A small image diffusion model, trained from scratch.
Training: soap at rate 0.0018, batches of 48.
Data: trained on photos with spoken descriptions (Open Images, Localized Narratives), 203450 training examples, 1.1 epochs.
Rows from block 2, named by matrix and row number. Each number is 500 + 40 x the weight over its row's rms, rounded and kept within 0 to 999. All counts start at 0. Numbers have three digits each. After the name is the row's rms in percent of the matrix's.
# emb: conditioning projection (model.enc.2.0.emb.weight, 256x256), inputs 0-127
emb.24 081:537501532530502585509502504479513466451507504460473515499484471520481492505490541566529453365461519509557443545531514532472477496456510567478497519509501446547618486371508518510490491436536556506544479418361502495556463436479500537488504469456479502463423427536522505597474481545560490490486543459486512508544447471524532516512518459524507519437499431523517506494564367538464497468562
emb.25 101:534532537472508459470506515442438540505419482501501508504473450504512454478587439451514448472466453490542412574514499514485471491525504514523459513472472534472485430480528568474595476453537468539491494550447558523468451525459530484516610539425496500433375447532506505525489584588524508463507456555477531518530508469491516476456521455485492479471483543528478561471544492411507487568457
emb.26 105:391597527525474511527641449504543507454452573554556547503435503446518520517512546481469386501446465494509545555488523484467483517474487516505418513470502559565556549462504534475564517552493414486498509478525513458566463507456416523456554503484513468510566515516494474478497510482454481513531494461528478489461437452487527529481556576452524538537524553470466522445490496498474481472534
emb.27 089:493446563490505537523499500514522564419451545515456507446488536535464505506469521476478456459455578562463509512566557482508511533510418448490467459467440568537444510533515501548498493546507493496533432499470517528503551511513487493458541505455487521516570481464450492496456493526542512461463558534417516508510484510555554562501527513510490477409551506506506517488446553444553462483446
emb.28 104:509465473463436535503501514453454491502471461488540508452449480563418461528448514541462417426498521522480626472531531468495490501532533512443498526517511472514479415422511521500424521512546542493524488541472522490541460498466511507509567566501555468511489400476509491496507434537444511524509456473577497519549484490476501492469431506514538482438472539466505499512504470464500517511462
emb.29 093:476517515421475548537508558525437521591473524484590487515493413434474535515503481561532473374463485525397516554452498513520449524520502502604487512468568434498492576561462415464494550507424482489558542453519489454506522510512476547507555487573519516528469502521569435536446477469485516517503463425495487468535458476537486458448449553490517473526530530460524550538497490532483511540523
emb.30 105:505451497462444481459472444467432509532468454527429523556535440520432450484509473504535414442482565533492520443559536455488521508537517452489476481480483461407496511515519515506500486504513513591505505524514459443557413544502491577480465520517501528433444467484570569560442534459417560529516466552549537541511483487454446505476500465474489455467480479471461521500478504457493483549518
emb.31 087:463460506483440459521528532527466541459534467512515493494535582530536525458406450478476472511601494448486570521451518547480548537517542432461491492494521496482423468410522537493525468521413520475528456496459481483468470489431447503576469488489468511519449515503499518433404544458476413503464474506493569482470459567462507479481459487469474598457510517516538412515551495547520472489522
emb.32 091:530453495520549601449573512527451533621543445496543467496449512490447526497455495473498470431528419444499612490537452483503517544518541389562494503530493529482490443451485503468485544435538465543566466479425499568570487500491454587505506482504479542518457507554592481509508482522417485476485472468500493491434504473483541411456544474516476485496500491558457548555474462480455491460455
emb.33 083:554510471468451521511516456552521496486494539533501543536504512495526492510460515536508486569536483492515479470489518491505468492555472522497439526549516560478480467497459490485435538580440615487484567483551489475508490529486526529479551504488480495494502497482508461465512476432431555460476463516562428523471547468513534505546471449515449554432521500449483389512560502498455513467524
emb.34 121:547480511519500486479459474527386485572483535518617515514471451439534564522503441512474467447486471490538457529534538538490538569494502553518477496488501467528425510497534505494471527519529563597510499435476507478501543519558575491573454521539516488512586502437468504492521514459478548493508533495441469539550451514502496535562520451470607532518522463455493563484533474500485485524490
emb.35 100:494523503516476518513536468458448538487479536498540388443495530469596489538530552528522382445486440481513458507481526550503464493525563556483546493532478482531581467415469487489517531495443494463498449488511566502520476498534566525475503487501464482504457500428522525568514487527505488488494523529502476503562416489466481559520476473493474512475492467536523523443543456411565511477444
emb.36 105:476457572523511523477503461492570470598468465502500476552564494489472513538497505486508522417474497544475575501505549537527509430493461594524520512495478493538560523443506494505447470476576473477475537501556509537487443443406494458534412534558540464471491458468549491451516496426538569483528502492442471476465461426444556479533531537484558538488504514467526592538507571553546482473452
emb.37 113:509542464436392520501565484519492512468495483487495500505414536500579498510455524470545424576503525485487441539482476537599479489514470526504511455460502523495452367482470538516501491498446509446499461497500474507501434489456547456460568439518463535521537502534536514488568503475500440482476491512424544461481528495532519451517501513489497534522493523500486509429532608457500486526521
emb.38 130:457486486508508522533559495490524513395496533520559492498486531533600513513522490563434444538508495445471538537553484522538495524526557503498572463474508466462468454441517546522595531515435545504451462454548525407483501499505472463510477527497495462516468545521505502408503491515458482521446463380491445557518503556505519457511465506476522526513486447495506485526472473585537555476525
emb.39 101:570466519491446497482563583521435531497505504521509495510475521500417527541483483552498423498483524477477483557490517452506519499469553489508457521501497459491535465527536483511575498540465549454475507535478478580517499498521497543529471594463528512437422447536493518470474580447488511522478496517589454459572501489519493543509498457512481497507377497485548577462468526523587460519517
emb.40 108:441570502461540524483492502507429510504485500428486596544455469515587507510508546448486541482519518482525560452471502519509483481517551495518443468477493406541437579506488504525507513503455458502513535511512439526464475531463512533585428433528487503441456429551453494452519519548516513495509487563616493506505396470510464524492423440535451529483481506513449545515583482476524524540437
emb.41 103:530503524508497520516499482490472492529488484486479584424532496516445486504524509474450579569478487497511520560540481494565473481527486471459471505527534392505435445398476467492486537503426490544459495494488527499506389472474505510528612404495478447480560485499469494510481490493534482534501504521513505500593547457494520411536482546573499454532556548440489546482499464498503528473447
emb.42 087:535552420534490496498467538517514484508495500542552448500524402540388466502497541494552572480455435477453399432494527495519536555467461496465502489471540620542539544442507532487485488537514510432416483508507559532534483486443455512513552447456546474490485447585530495537503468530510523507521502478524515549505558570521492537514533532504504486502515462530526540548454478550460547468497
emb.43 128:543473523453460499489639455521436504524529504525542511485496476505487525539513458495421280471520478537551471578497470524544416463517542473473501574499445484529461446451456536520555508494494546531527468473502503464463485524462490487485494507514444488477513459478433504534504497437450459516469524487515512502485529457473525487440479488460505438515444515536534476521478507402533497522534
emb.44 066:490537555472507507503413490467445452526533470488544543483479444561502477493442502476454519471449450480432588507501516502480483489527545432526512465509468532533485526412537497450451472476515531490500506478561502511487590452505581516420479485457491532560320522459435484489451459535553492503495516492502447533490453481522494520519549417463580529478449489505512482497472473394490493584498
emb.45 085:527464467534453460549521459476481518540533428482511528513494496527486472506446481493480564493443540510550511463492498541524510449509531523504488519535512510548420524425488483482450514519477453472545534588533483533526553475476425483532549484467492491497495465502524466504528454548538473497511459597496543563497455497487473402493503516490454586499521464477535468485424497403471520529501
emb.46 087:477478562530503526450501493492471489471476511457531522461499551528490513523526484542436442465495504568436447529570534484496484536528480534511493499509496465498485510421492542442494467492568517575481565550543465458509430525466519415493452539502489594520566546458505563515490461482480470533526529583484463483601425485525519487460481478484479400410567466560469493481476469459498551492486
emb.47 089:469490468484482496542561466534460481564548532541538457472456520452489476480581439500532457467402506542584530512498512497487489514551545519510495472494520504510505419445425523527476545474480460446456491462463545496525470514525544559457497472528472501535542506540456483494513530462490525463519534493561503471512430545470480595523513479470453527513475499498568482464437404458488487479481
emb.48 094:532472458523520514498432509458472496526487514438442495535503414520434475527432454505573513391475547470518470552559519485479473499489501499465500489570524651499465520459480480524460526494558562487571573503529525482521469425460423517562475576503545450492407433518488487503494534497509556522478467479545494519487541556480462492550476484496500551393474491492497463520518509463527495564475
emb.49 119:518490463470486509490564549436536485551547506491544461490545467536473502569479522499447421529589469462515383541525518489542480469484464472529510510454524442456492501477530491515490515503494541529494510488469473455520485449566458498571510548520526469547473500417564510466450464492386537484565501478488506526439492500499479468439495466492520490518506422609488533564514504457532456489471
emb.50 085:505497510503490524514578526500534543490504504513547547420512523459478484505453393560465506550544463511501513519535484504476493526505416418490475546505490523572546459479529510512538557489454476572443518461499481511510524519538498540465602476520491499508529549517555513445504480492520491473499516399536407552514534515605487473538474527426460462467536498547510494511465474473513485471553
emb.51 095:496441448551442449541555547474402514401488463509484528484497559546460500545506512499471418454423439547509481583522546591516487512508587464443483484485565541530514492503544481501500544506532523470574546464498552421527515491477496530551488590455565487513488458448481517523500528496529440494447510432457503487482510539517490477508491450505585479504463476523503488509489483504467528566433
emb.52 093:397512555496423468531516443486519525548473503490587460478568512501489491520492481567545502496481492476507583395516527481512494538502537496478541518494443556493554499575463556462450480522509542496495458533464529444520489526557387499535469526457469479513520481570479554491520383465501563578455545516546491508493542482475492498520510487469458483533464473549505502486482413435520509547488
emb.53 102:462498467516468509482446478500515482451464476517486437529511441507526478538546511520409488435516507527456470549472525483512533530469480434464522513487505514476492529465497455457458522447555504475490410527532537421440521511497554516593502592540508527480509463503525567447503479472436485539497494538585537498391465539500443481516510509453502472512439547528498498520546512409486489599493
emb.54 114:499523509514497515480614525549490579430496507525546482490503543522556476521577466498547368513559456465476410469487471550534546503529557435486491560548494479506491446510480504497518513510457498439477496464513463529481440521519496549602513530565525544478563497494546497531453474409467452466532527453533490488523585466521506490453484491509433550481490457477524494546574433526488552559462
emb.55 123:466473454516539485498450522533458499563472430503487471447512478563486474530520456461525317556448545549428511445504517494484456512529470517428563479547511544489532440502483483465460494535491450547488520474430517477531494376478542545542513450526493510525558525512485450633505505551461445506470529514492465532560480533492528515463506510481491411461483509473544486486502513488501456496518
emb.56 149:506476488483435542513396510464483512580474463470545443515514535498451479539500509516558475497517407567554486533459531503513517487517526504533517522469506502409464498418548487538483505449540475480500512516458497466531384551559480468449481443530527493587510456507520536522460419497358488521506432485589529523511522490521472499518461496510464542481511498488538488486544499500507522518499
emb.57 087:587543513492451526524496484462467544460500439483485507477485462496473566465514417579582480595508453529545510546505487504489542531467474524502480577605498542506504550497575500549537486510438607538464508498469527502481562414447436543606513470466479562498522513494452483453457582465439462469504586456475499504467506554520493510495501481482507477531508477509508462508607513502459491463435
emb.58 099:439528522526532392499427519527502512554476492520525481437451540534446500559517508558505519490467486496487605412463520502480546532481452472492472516392524497540560596423480515528495493548443518561486480550477505499553419593487533526561557456515505511509484535471400496460537456569485425547555508535433500530468543476493506536473481482494412527523474456434494482432470474489494534497576
emb.59 101:555494482506418540529471509520484440541525506458489461559427491454550464503514511548476471519507480484481460503507515532490479549527510504471496506498520502514501449504483502492471530506520562512483548465509524509511553498469477536536462450454512528482530533537471522633489528442480490423472552522557505527459384526469485535525486474462495565489521522567512505551477547527451483461603
emb.60 118:414471523432530519513500469472448500443534528465518497504519488503546479490447447510447566478430411501512452472442502481568469498533565599442477488493527530470444470451492463498418547456506516486484532441512483548509498483500438481482447514498492478486506473506577517491485514503456465530521580514588505477539481486554516447504467455491512501426446487526471474476516581408475570529439
emb.61 092:558490472539517485492473482535526472473503509497568539487497451529488461475509517446372520491494492501546414514489466445520514564498507364496505494505507565445508551471528504521481430504508446537480443569529523553479613404501496532563594537494469512544479485448513536569508520522445534470504500566489519523486565551491469552532511516473486501449542470516499551476536461585490495517445
emb.62 093:462478515465516488496423477545511515573415460486503586497500606479492505510496510478515440472509507515525515522478514544552490532510445452492523513484508475524480497487556512449512500499535471429467455467472470529475461485540490493548508617502550587507441485530420503452461467393422513546526577513498514513511455520530441600500512536522536450463447541454512472485579461518463442505524
emb.63 109:507548494495524490487460504542473484638505544451550535494560503515473504479463437488493474536498586496432469435495449472508528480535408487491501498512527546517513603514527524471457484526489450480471471530508455504490666452489483544439448542515483518492427489473479498462477530508584561522547532555483511522549452456534546600459497475480490444466485468552518515456517533472595552460541
emb.64 141:446429471475409486509495511516462490529417460506462493511487501532538438484504516557492530506512476539443397508462521512492522471527499514535525559486554479434480539486494484497542518477541494527532489505539506475472524419486524530512507528477477465525537530481490475546449495517220522529528487501574467552414529512461461428465505503519478513565537465513525443501496496463548488498570
emb.65 098:445495553490540472539565545524532503453500491552492445427543537500410543525466456537512485486516419543427449460491493533498472514525450582515539519543503499512499525562468453531487443471558498480521492520504496555469575565558541440472538488562488490462503487534577476462457555511518474536464554525455469511491523491391561452453470525502536497499509539483508423508466463460509560450553
emb.66 107:525464489537440512499512480511496531536480504468485493523544446502550490508601527499531443384548514478531485484539507572486539539486544480457551466561508503538533495600545493523444504471486444500509486507471492495539463423609529496558559523513572502504451503546451463434520513583431507460549510462496506487505505450474478526493444415519516439465509541428498524466586507452472557512466
emb.67 102:449564435443489432505513492501493540551431472520441507487502450489540525464439564519542548543501493512506431551556519487450434466470491508547498490451504479443536589605469506532496465442514494460487447538558471535500519486509460487483565553528450583472462468485463526523510509541419496516471503499566476437515439445496425501464501469546538417550468529487509487490513564492512508530401
emb.68 091:477589499479439470522525454484454495547525498525487435459536552510454513520461444524524449496545432489460513456499506524479483400513516542371411491477517528478483444536531510522459508518498514395474499617445500454496471541501504462424535383450486481448498409503507518510494496543501460538498504498530500521552509469441439453581474498457543434501460497502505459512517483485494519522454
emb.69 101:484547491461499524546593484534522486466425542496522495507522506550553491529450460511450506419554490497582496544509492537543512472470569449512527487493498495498510540453546513474629546499536525486474466498505477458524580484490446503502549530514546484471514485476456530538498483519513463488521466477493536524451538488485531452538508520566386555494480511504466515535467532529595515488460
emb.70 115:542489488490461528528504466456441497523475483452451499474371468498553476527534496549470464487437453530487620450506512453493510451499522461499492512470519484400479546517509495482549472496523506464534541503448466445518529517504490515539443521480465440497456532492636512552486484498362535477534463443558456548556514502462421477464534492469493579532479463469475406465552520460497461424462
emb.71 131:510544472502438467531568507545530557474478499503498558529471450509449483513547540510493453504510518489452514462514550488496490491492524448540549562502481477540490551450503494536542580489449491441490548502449499501478497553469414517545468481451538534485498479524526580458542517537321459517487491494598487506512497478479475498465434507491478504507470518418542483467508490412412459534474
emb.72 101:466476554463562489543432480483483549489481495529479509477501494520524504511528547506402525469429500504477452483503529517479477498530435472484546549463494517451460475502509489594499512488513444523563507534549472442536644501517553443507469537502485539460450491394546486552469539519465487548522458514469518536532462557504457542449459466498436463511511521488530428529546545493458523424414
emb.73 087:584437605478482527502451494543608521528467559486477520462513468484558508522412420560423503515519515523515568438548522503459470521489431519473475520577478457501534459461514504520507464517580460521487570478489469573527432483523471484507496519506534525530532502464524496521439569512596547513539495528556483440501441498462557517517489461472491642576516510502508457519461495461473508591448
emb.74 108:415523508508471546497523497440456558493460517489510506468482461559505461494534418518474397449455453454495528477466517477442516526495517463510572472511519408454480528400518472508501482521506546498426493481440463524541507433523458527446450535479536520505501510446466554459545494494402463546483472465467565522461472569436510480455445477454499525431522488480522517504538421446465509530534
emb.75 096:489506514462491477546487511514514525418456502468477482430502515564478570506469502476473544477543525539469488514498528513508508426545433480538419473494545514489472461440531438505485491479491525498448553478524435429484592514490407507466474514525507547471495586503504460528497463495530490481505495408482530492500470497508475420468424521507518472443459584426532504476464479535460517481465
emb.76 107:511579536510466465473511515486428470462462508436504523448466502542446438536546484568477522482519555515545486598545472511503476470570554461420514445531467446436500446401492506544518473439475531520525500537552507466465483419469523455503521535524513531564490462554503511519512475490405500430545561468446484569515470466577501447477492529456500479536496477424518511538498403469491469516515
emb.77 095:433516474502510498509527508502469567499506505503476463503553494506553512476496497494500521485549577513498556539499537521527511479536501444512488530494430470445471453524436557567527482493513456576554468499477463463451486511477460508542455448546454475499500501433442522472502570500496516554513459535495478497421373504535462432481474478452488539506484477528495469488571501498531497595439
emb.78 101:471519502537506554512500539526566459439485513457549520536510526458480426485517553476511534405589509464482421585489490536580477497518485494535437458502544385496533506455500482501485530469427538513518554522452493482462543504543424496483489459473548443515527517499523497425503494474519542510528507448555512540491446511498506478455464481541485547517468491486495501508579537454474497583554
emb.79 092:583438508469486506461532471558522472490484459487521492508502448461510517493456518501474542482493434527429512527511490469510473559509415467549521504506547451503586453511502515520510480454353481452547427496539505612523473489494508517552507511445499543519494456447453487509494490473482452488471538528523497511540418497482527428514500445461552532486504520514485506512537464470504532516455
emb.80 105:515495494466463496526537487520445464518438465538534469443552473519482472480482541529497441471403548568498572411522494503489435449491461452521462502492506437481502476551516488484534482543446505553457469455477499425473482529519539550500508504538530520557570453458408504486448432512424448492492505491488502529540467528443436450495551548468485443496501557473479476497556464545451539484455
emb.81 103:466531497508547440514490556486487565550479528514478445465553475506517504530421493511563444530494495501445480441522467491499494453515454461527466478540494476503535462457427560467462501500448399528574428503627518481502537468516536497463520570494506459568467530496450514490517418485529458528511488490472491496430462479491513501462410542557548442490466488561511454472601434401565461517518
emb.82 112:451510525479445513553516517465491520449536499480533497477542518548495495510474429455405644474537484490489326425497531480465512492436548426497520525505563473485558453514472534503563480514421461481510494524520494469465482492545518544435498457497521472436498491483524467610517513514550522483503487526583488533493503506474535498517509556463496509465503506531485540460473490432550491500476
emb.83 110:474454484528514519500508541500553545498456500460568493509472502491472490485571479494517436468434455530490536419507475450500586547502511471489512588525553474459515559488524495540496534490485414459481518421463464524533494503581594523466439465485500501541413483489442560477501494563465521404483484531525456460487477533485523467562538487554522465569476486423471533518491482473383551531528
emb.84 092:528529475518479487505449468509552511443487461492443489460534533488480489525524478498457473444550457552466588488484529505497541503531530456394587522506475498499508568531524543485479513506527509427467473526504499521562452496556585579463485539509520531538450490485489581596506463461469498522547462496515526495504459544467515404490484442505531492495500483475528540530496552412458570421480
emb.85 125:404472518504500540539518475445427499465532479512464507476569490540576493494456411477507441502483520487458594518542538479505489537480501518484551495526504482471484539450484482560440519476413485489431468523526535556479545457517466461522494526472508511485497513518470550547493520397543485539508484439491519475552488506534461509439474496506444464457499483406521529488479481478457546487442
emb.86 094:533481482552486537520470517450436456488567494483494448473448476499510532498402481503431499477503502490480455512470512587500506522537524611480491498457521495503460449571532510545567516479476528469536515460480479603464481445556514511499447423514505478538544504459547507510511521465506548480508532500502529468564376516492480507449393498499482491459492451511510510511514571509563497418494
emb.87 106:488525456525469495514462512530475502490520520462523548530542498513541386474498367483490438461483537520513475515521474470510521470491481488454513520425483502403479470434563512507492517485453474444546515471456555442382540495550450545503528553481531466515423516515551463498488428508358515455502537452552507512473521464532434513483563536520471514457475573495507453480522457484495515520491
emb.88 099:450508493460495534535593465537506495468517511524642501457524428504558449478440524472459517520523457510489504593502538479502501530523483413510545504522511484491501411465532516524570473482511468547492508513477479527485455489432509506507559430497522489429517441467565513511487472559512479459448501458531509513562600526515497445558498476455468552452500551506493507484498533470512505647510
emb.89 095:475474442526505514534461484509460563506583487513457464443440478517456440542551459516490451515465387545486416502541528495535525481561576519449508565522518498500413573474479559513489504519596534484545515487518487463480514516477545554457487466540471518527553534495565504588509513569472512457524511522499441506582503492515487418483494479514527503574522522612526512463484474451514555469537
emb.90 099:456520454491495501482488498535431467459520478462525463533458547509576510507531506539490602501489527490534423432485608460502545465517521494464459468495508503524502482531460488499572532513496539509506539439510563526485426496521452468505537446454493424447533539510456490452543506520548441538521489477535552470444528539551513456521509495513446531517510522352503542482512545508477442448471
emb.91 128:410523507458423507463490444510471535434557486526544503460452532565483543549468499522468300523484429552563440522502480511494478485525514498450469520448505473483493464530442504468481533542548516491538512500561492502456489497498499490506454540460457454523536511505499466533456521465513505541522530570431492477500482421460521475497546564579476466510483509486510524449488481457489525506550
emb.92 094:522509515577480480529469499477522481477469472462503534406524514543494498486487522441415540517524505489474553566479460508455452544499434473453503485499549428483523445477470521517458532495444474442537558508507533504521507516552490526474541462476534504566603601555568450510522541496523506497479501517513505496572431497446474572530505588522479450487500522463541397472514519417495479523490
emb.93 103:569530485477532500540474474433483540546518498521476452505461456476503464486542438516625522514395505551503462459517510462480494435492399623520506503544532477500482435489408509476447496553513459520525494454555541411452512502455497429484520457521538480498541474494452445525501545494474496484466588475522552520468479447518520542419571513546499495524543593521534422578493534516487534541437
emb.94 092:511557503539465529510514497460436516477476536523476537487534454468458567532474464552516340380433445529471523517497511497507484483538514454522490497451503403478490508357444495475491514538507487518495498498499516475462540519469519515493537466493508508504559491520517539538527549470424413522494494473544495542550432506502492481429450515501514525467468463490528514461522493431542487432523
emb.95 106:511451475507526468488497541545495438521440532414529455454468553461569491459514505468503525468500513524499525515477549494533473475534479621581546506499528443525491495433528487552420501507472510546494483499530413468492462573520567529491445515493469463460437433455505552520546504505517540521489561543517486534428453485483496523505528503486494536500498465542446446482590506525540517503489
emb.96 105:495518550536517499501462407515461514473458558540470509504428489510593509485487530531435504457546457515485498454483527465447550471513526469547509483478455514499421470494499465476544438448453494486535509552428532443490482462480525436520507465478486450495370514515555540476530542515512482490498479519511492519432480505528514497424545548523488470493513492519434440478559455456450465484535
emb.97 107:456513519528539466492452474516580582482526499510485483456519507530485478515374429472588520437549488455476447441482523483523545498507528488447523508441440503451525481580499515538400486456442483495481481519527472537522536478489442492430477448517487512441494541468529553479508597505487497534507446487467440513462521511483499457508540454492451447517486444470582453478511488440482491481488
emb.98 074:490565525434502495529605474493489534528472499510513531487524504492507490565492427553567472570437493555472532483534514431503500518457500519482502486501511427468502570389435451531525521544506546385509530570501544485540522467515342547501555466490465594491489524529557516667504525525521510435451540493507507528586529540526584453531456470516492473521526482484485502515442524510561500459494
emb.99 123:492479513498483471531433526506483458457552563450528488479471476508468490529439531469454557448496453528486534451506506545473546548533516505465463533537552428510510451526491528499486518518448552498548474477480511464441518477516586541470518544459488516548438496509562524474473561449402522466464493491589471560535468513504455416489502546497473549509506492447515500473460517525561481477527
emb.100 101:483483575513526505500500487494518513504518539520488559446465421485443498454502431544570460484451485489515503449485533496509410489522468493494440472527435446490485494504493468512491573517514456424534518454513464560492518506584518538404440494547473537493404534440584504532503590364550492486502402445440439509430532500467472435472482476523468508459479481479487466477499429483460471546498
emb.101 110:497476480479445498451539488562432508489522515533567441492487510504479548553461478488502252391520457560473578416463528562485507497504517496493498547481514614470515514441504516518557529554515495505503526504533475515554472507475502538504502512447476512534538510443446495455486496476478482548500504456485435557494532488474492526470506510456505522564485485430486493456527516423493496516441
emb.102 127:607535515531513515495470522576439523484516487488600528505427449446532538525463533537474541509541465517499522438411482507544457538496462438459528529551516554442450612505525489475446536545531477466505529531503502518506534506467499438441558474509523537556500523452533487572500456524558527496491555521418510457492543498512494524579494526496582507515484542526468478514519528519486475516397
emb.103 105:516527485512534569522500447418514488518507474519558591550429420476540515500506512507491489545492512518524607599460440445476513489443501469483551518449479474545486581580566547445522485541476508502481553502485509500512467496504513556476505504455452535457506493461493499513464471384496503524479493471556526485470480438495459475438532480538424546549517521484520448492455451517499485503411
emb.104 096:524526481451501497520512504489453512476504502485473500471520480476425519533432467492501485515485528533439571492476549527474499494441474455431471499486550387515459554542476512528477492484478568472522453509568592467506498538516530453477568481496473492472512487494554475454478438502491530514508478411474543503539588498540516481515494518504477472468484527482536497511555541464549470510522
emb.105 100:460479567506470498471399509534557552469466516498543426507506509539455495519516562498604512502576432497496532456439470526458523582510503556476527539559488398491462510483516494512461501505521512433516425538430485406476468458495439552524538482531519487508518514461519489547512475553464473473500478501500550522526562544512515459508478503473552464509521493552501526479541588515525501460429
emb.106 106:354440492494502505467524496495506520504541485500583505471481502486499544569530568512523540427479531513473469519517522547552457419455537496467460465519460411458480479573475497496429492495428435448426407489459439510506548496507506520526429474521452475472505504433581509516531492471531516458535586548481518511507471447488535426440516456483460485555497516450521533491548507440475487549414
emb.107 105:580481527499518537514585457445457468429478438521456560486495478495496462520522512537530369449526557544537501488568491487513432513548444520534498546572442473521528511430509427484468495511448538535537458480510484432468498448511518556474445528569476516515568479535533491485571504445489439487523456540468422473537414470549496504468497389494548468485479472421506538540581482472496517453418
emb.108 103:510457563481472510495536532433500490478493525469492566537518465473492488474584460525509451526485570528509490438494430554450490489505533516402473463556501439497526480455459533502450566523515436414512524485502541482494510486528428392462468459509533465479589541500504517564511464433516410473485485446413480485501465528393484530433445486496427437512516474411558500470512448448482518447549
emb.109 120:486482502506520512535559510521454522478522569516529516425488542486570500547480526567480309446554509509515524517510539508493464486502553427511534487510497437493537467456537495510436554478569484493498447510496456575484511484500577498515479497490515503486547494452483495507505456460508516506459513393498519501544530492525469525491471496555444452482527529479568457475538452447505471507492
emb.110 137:484496400523480479532462551537445499421487499456500461484544443518544433514463507473453543554520484488431515392533504484487564471551488519472570486501516401488495487487523540513600486530525532467480473524465490463498441561529528546493505444500514465546516531523433490479490505580328485492486504537446534507531487534575476495506517460484508491510554494497537495513492463466573509568469
emb.111 103:513506469573516478529482546521500508529521482503554508524444553504562482475538513488496496506553507466498482563540447485473484544473498477446524512518488517546477470500527480525538499470463533503527441504526514588523402518466510549574512467533502502486477479472528472520524531495500554545463522473502504518539584487523478492507498547535520467510549424507555450511507527424491474468559
emb.112 105:499466584461498486500521487480536511536503513534469499500500514547475513485504422483520532629489513530433513394558578521510493519467583523528458486534521482544487411409494465496476509495494503482490481425558500573521462516502384520518550476490456451497457492496507505582441507551518493494468458513523538547553558485472477498490523500506486546494478464444516530516455476464490530507451
emb.113 129:545554528419487525524590511523468453472426501453490509482537449473445535488474486466466307490530460552512564476551502536507477516496460460519474451486491511476520519520522508481531484527411575457486484474541487568455552402516497526564482481476542508497525524449430554532527470508446443501497520560529435516520475557507482435524449479468553482469445454488450556529575500462516495472518
emb.114 096:432531483510520482495526449512520487497490466496488561474459454562561509551502567547452438440535454502503485469472485519510477449474497467482449529479455510573553479443500519484554485514506472511505516492421503511546505515420499532462477456475511453494482579445533515517466568462513422531489455479502531481427532486496489425551471505493526483540461468433495494512530468496520508353530
emb.115 248:511505464523416529510512492511511528494455465488494491448491522539507440588562495531488322490464533517494514458551522516545517505527495490455504525482561473398486491502464474494499536513550502462484502474527499442494508505512532588501512546527499498521509501484478545655536508570192465474504500475488476513476546502466413504456473488512533502504419477462570537482541477402513505486506
emb.116 092:521509432507525506448629496564501493483458482494501509489478548491495465525570549562501505428530503515559506544522488496546492500517511533534527503457521535492503510380510510503506525504439504381552468491521520520480555530485516504559534509518538515460418450520611497564512520492499465513522474536537494498359449465447524462487472536484522513445546519555609444454483471484528516519469
emb.117 085:451486507518489508491480530475487508429531523477449520477520487445496545573498487477494551543483478550500518528485509538609512522541499489532499468467456533544571547446474539536526480490495521541494457486538454474498451523491408496452510532533507488470412483459481499448548445476534596519509518460575514556514397515550502478494476448495524580512532447505515434505458483522490503495478
emb.118 106:501498481516543477540528489458488505452449500446471429497475468491459497525557480489516547454444462476586503598461463538496553473520493495540459446513520555534473452500480516481442504464472448523510510445498552406452452448501519534471608528525504480536503516555575497509497538581515507491456589369482472476484518488439517464475454503517441511538497502474523453507581569500467464472395
emb.119 090:498500433532476485473452565438539480497545545514570500515502497500444461480527542445438498424525530479482575450472522496477523519539536499442540487530544531504498406393416563533501543504473444437560538511513490460417467485475561510462546467532510517514493528554573533571423531567448574535511539481500445537556482522481504439465561509487553513493448474480551502512491483482465475492589
emb.120 115:446550446533472480490400490459475486498526516481549504495482470532490474522538530482442510527503549504496488514440552460527476500506541562479500500427538477487514529458505550528512529493535546462505496505504487502504480480497490532518463462536499443558551516443449564459483455558415431531533473418448525531423478562547477528553456477535591469480506506459534457557567471530530472495467
emb.121 092:552506468525509579542484530494430493466518476546543428491523517515518487504492444471444478531511493525492466605531513493506541521516450589514423454487505480444413508522517544481502499472466562473452479466587524463512448503472457538498490485461476487469444472511474506529528468482509473433513491446545463457527413540508495514508475529528501526518490481514501526485559528510569454549578
emb.122 115:566413533556457505517542470518468487428460485483482457453572569538569526533555537493519452551390470527524529568538466515523406473485556486484562485526516490513480489486480476504520500516450481574516434429470529572494486464520497519513459493477464510511485416500526432556464469534455469513490559395522507512511502521482493525490446541464514517490561528439486497483585443472547516584448
emb.123 083:433537464490475511522458525505563510424488482517495483476523421498483479487512439541452478484504541462509486538541446497397500504512532438564491502559503478518430564515466537559553494439531472497481465373474487469522474451537521529546452459497476456610562498556549502495523526479421484457498444498499560522549510452499513470488488525473422503450508508477517537547501596436511495459516
emb.124 106:523501491489534476511446503450495525478449492489595495450471554521439506495441513543411491523484513441540493439484470524548438478534495481453531518530517400521479527495423499489451517467561459454569556517510491376515436477479468474461418496453506576464481529503515519490465522509520451477536528425492508503492491504529503476525490564485587489501500506531497466523530462497522511468488
emb.125 106:441485460422480443534420517526486559503522510478426513506458471490440516508423498478494546520514506526520489481448511483506538499497580503490485573574554474518515508525453510463443494524516459484444520519545493428487528429445465475541572541493463432451387485448554535503501434463529448431489495523480463502491509511446483517504474534475437543533494550459567487486445500521542515547383
emb.126 098:516566511515513496480551484527557500507477539457552516486508469512530531473502526508422518564527547537488495528542554485567470523505499501595526454494507499489476425431485510499503509545457512517498471455504532481489512496569555546458513463497503542564553442524499512526538463508518484495468561514498475478470547497490514494534484504503514528481504543425503488491495493463530434423428
emb.127 104:490432486482491461528555515518495499483446551505534521450537438492474526496491449479550470535567441515475567484547537515436517495493554519561484543531488522540474433509478451452583518453484509520572452490488495430496466492471500455470553501495476515503534477547493476473555476559490515509428437499616426534435509521479499510467487567522453504499539489480551469525526463443479510561461
emb.128 104:528492478513521503457512551472459536488501469518439528490486577476398501494555443484556424456510421552474554486511498496580458532512430443491529592532504598515524424514529500563496545524510460537548447437564446438440510509448531531515425477538477474467436547492431514441433502465492496500463577473507530484503512500504529479515546546470548600483487558536509446542521532542568506462541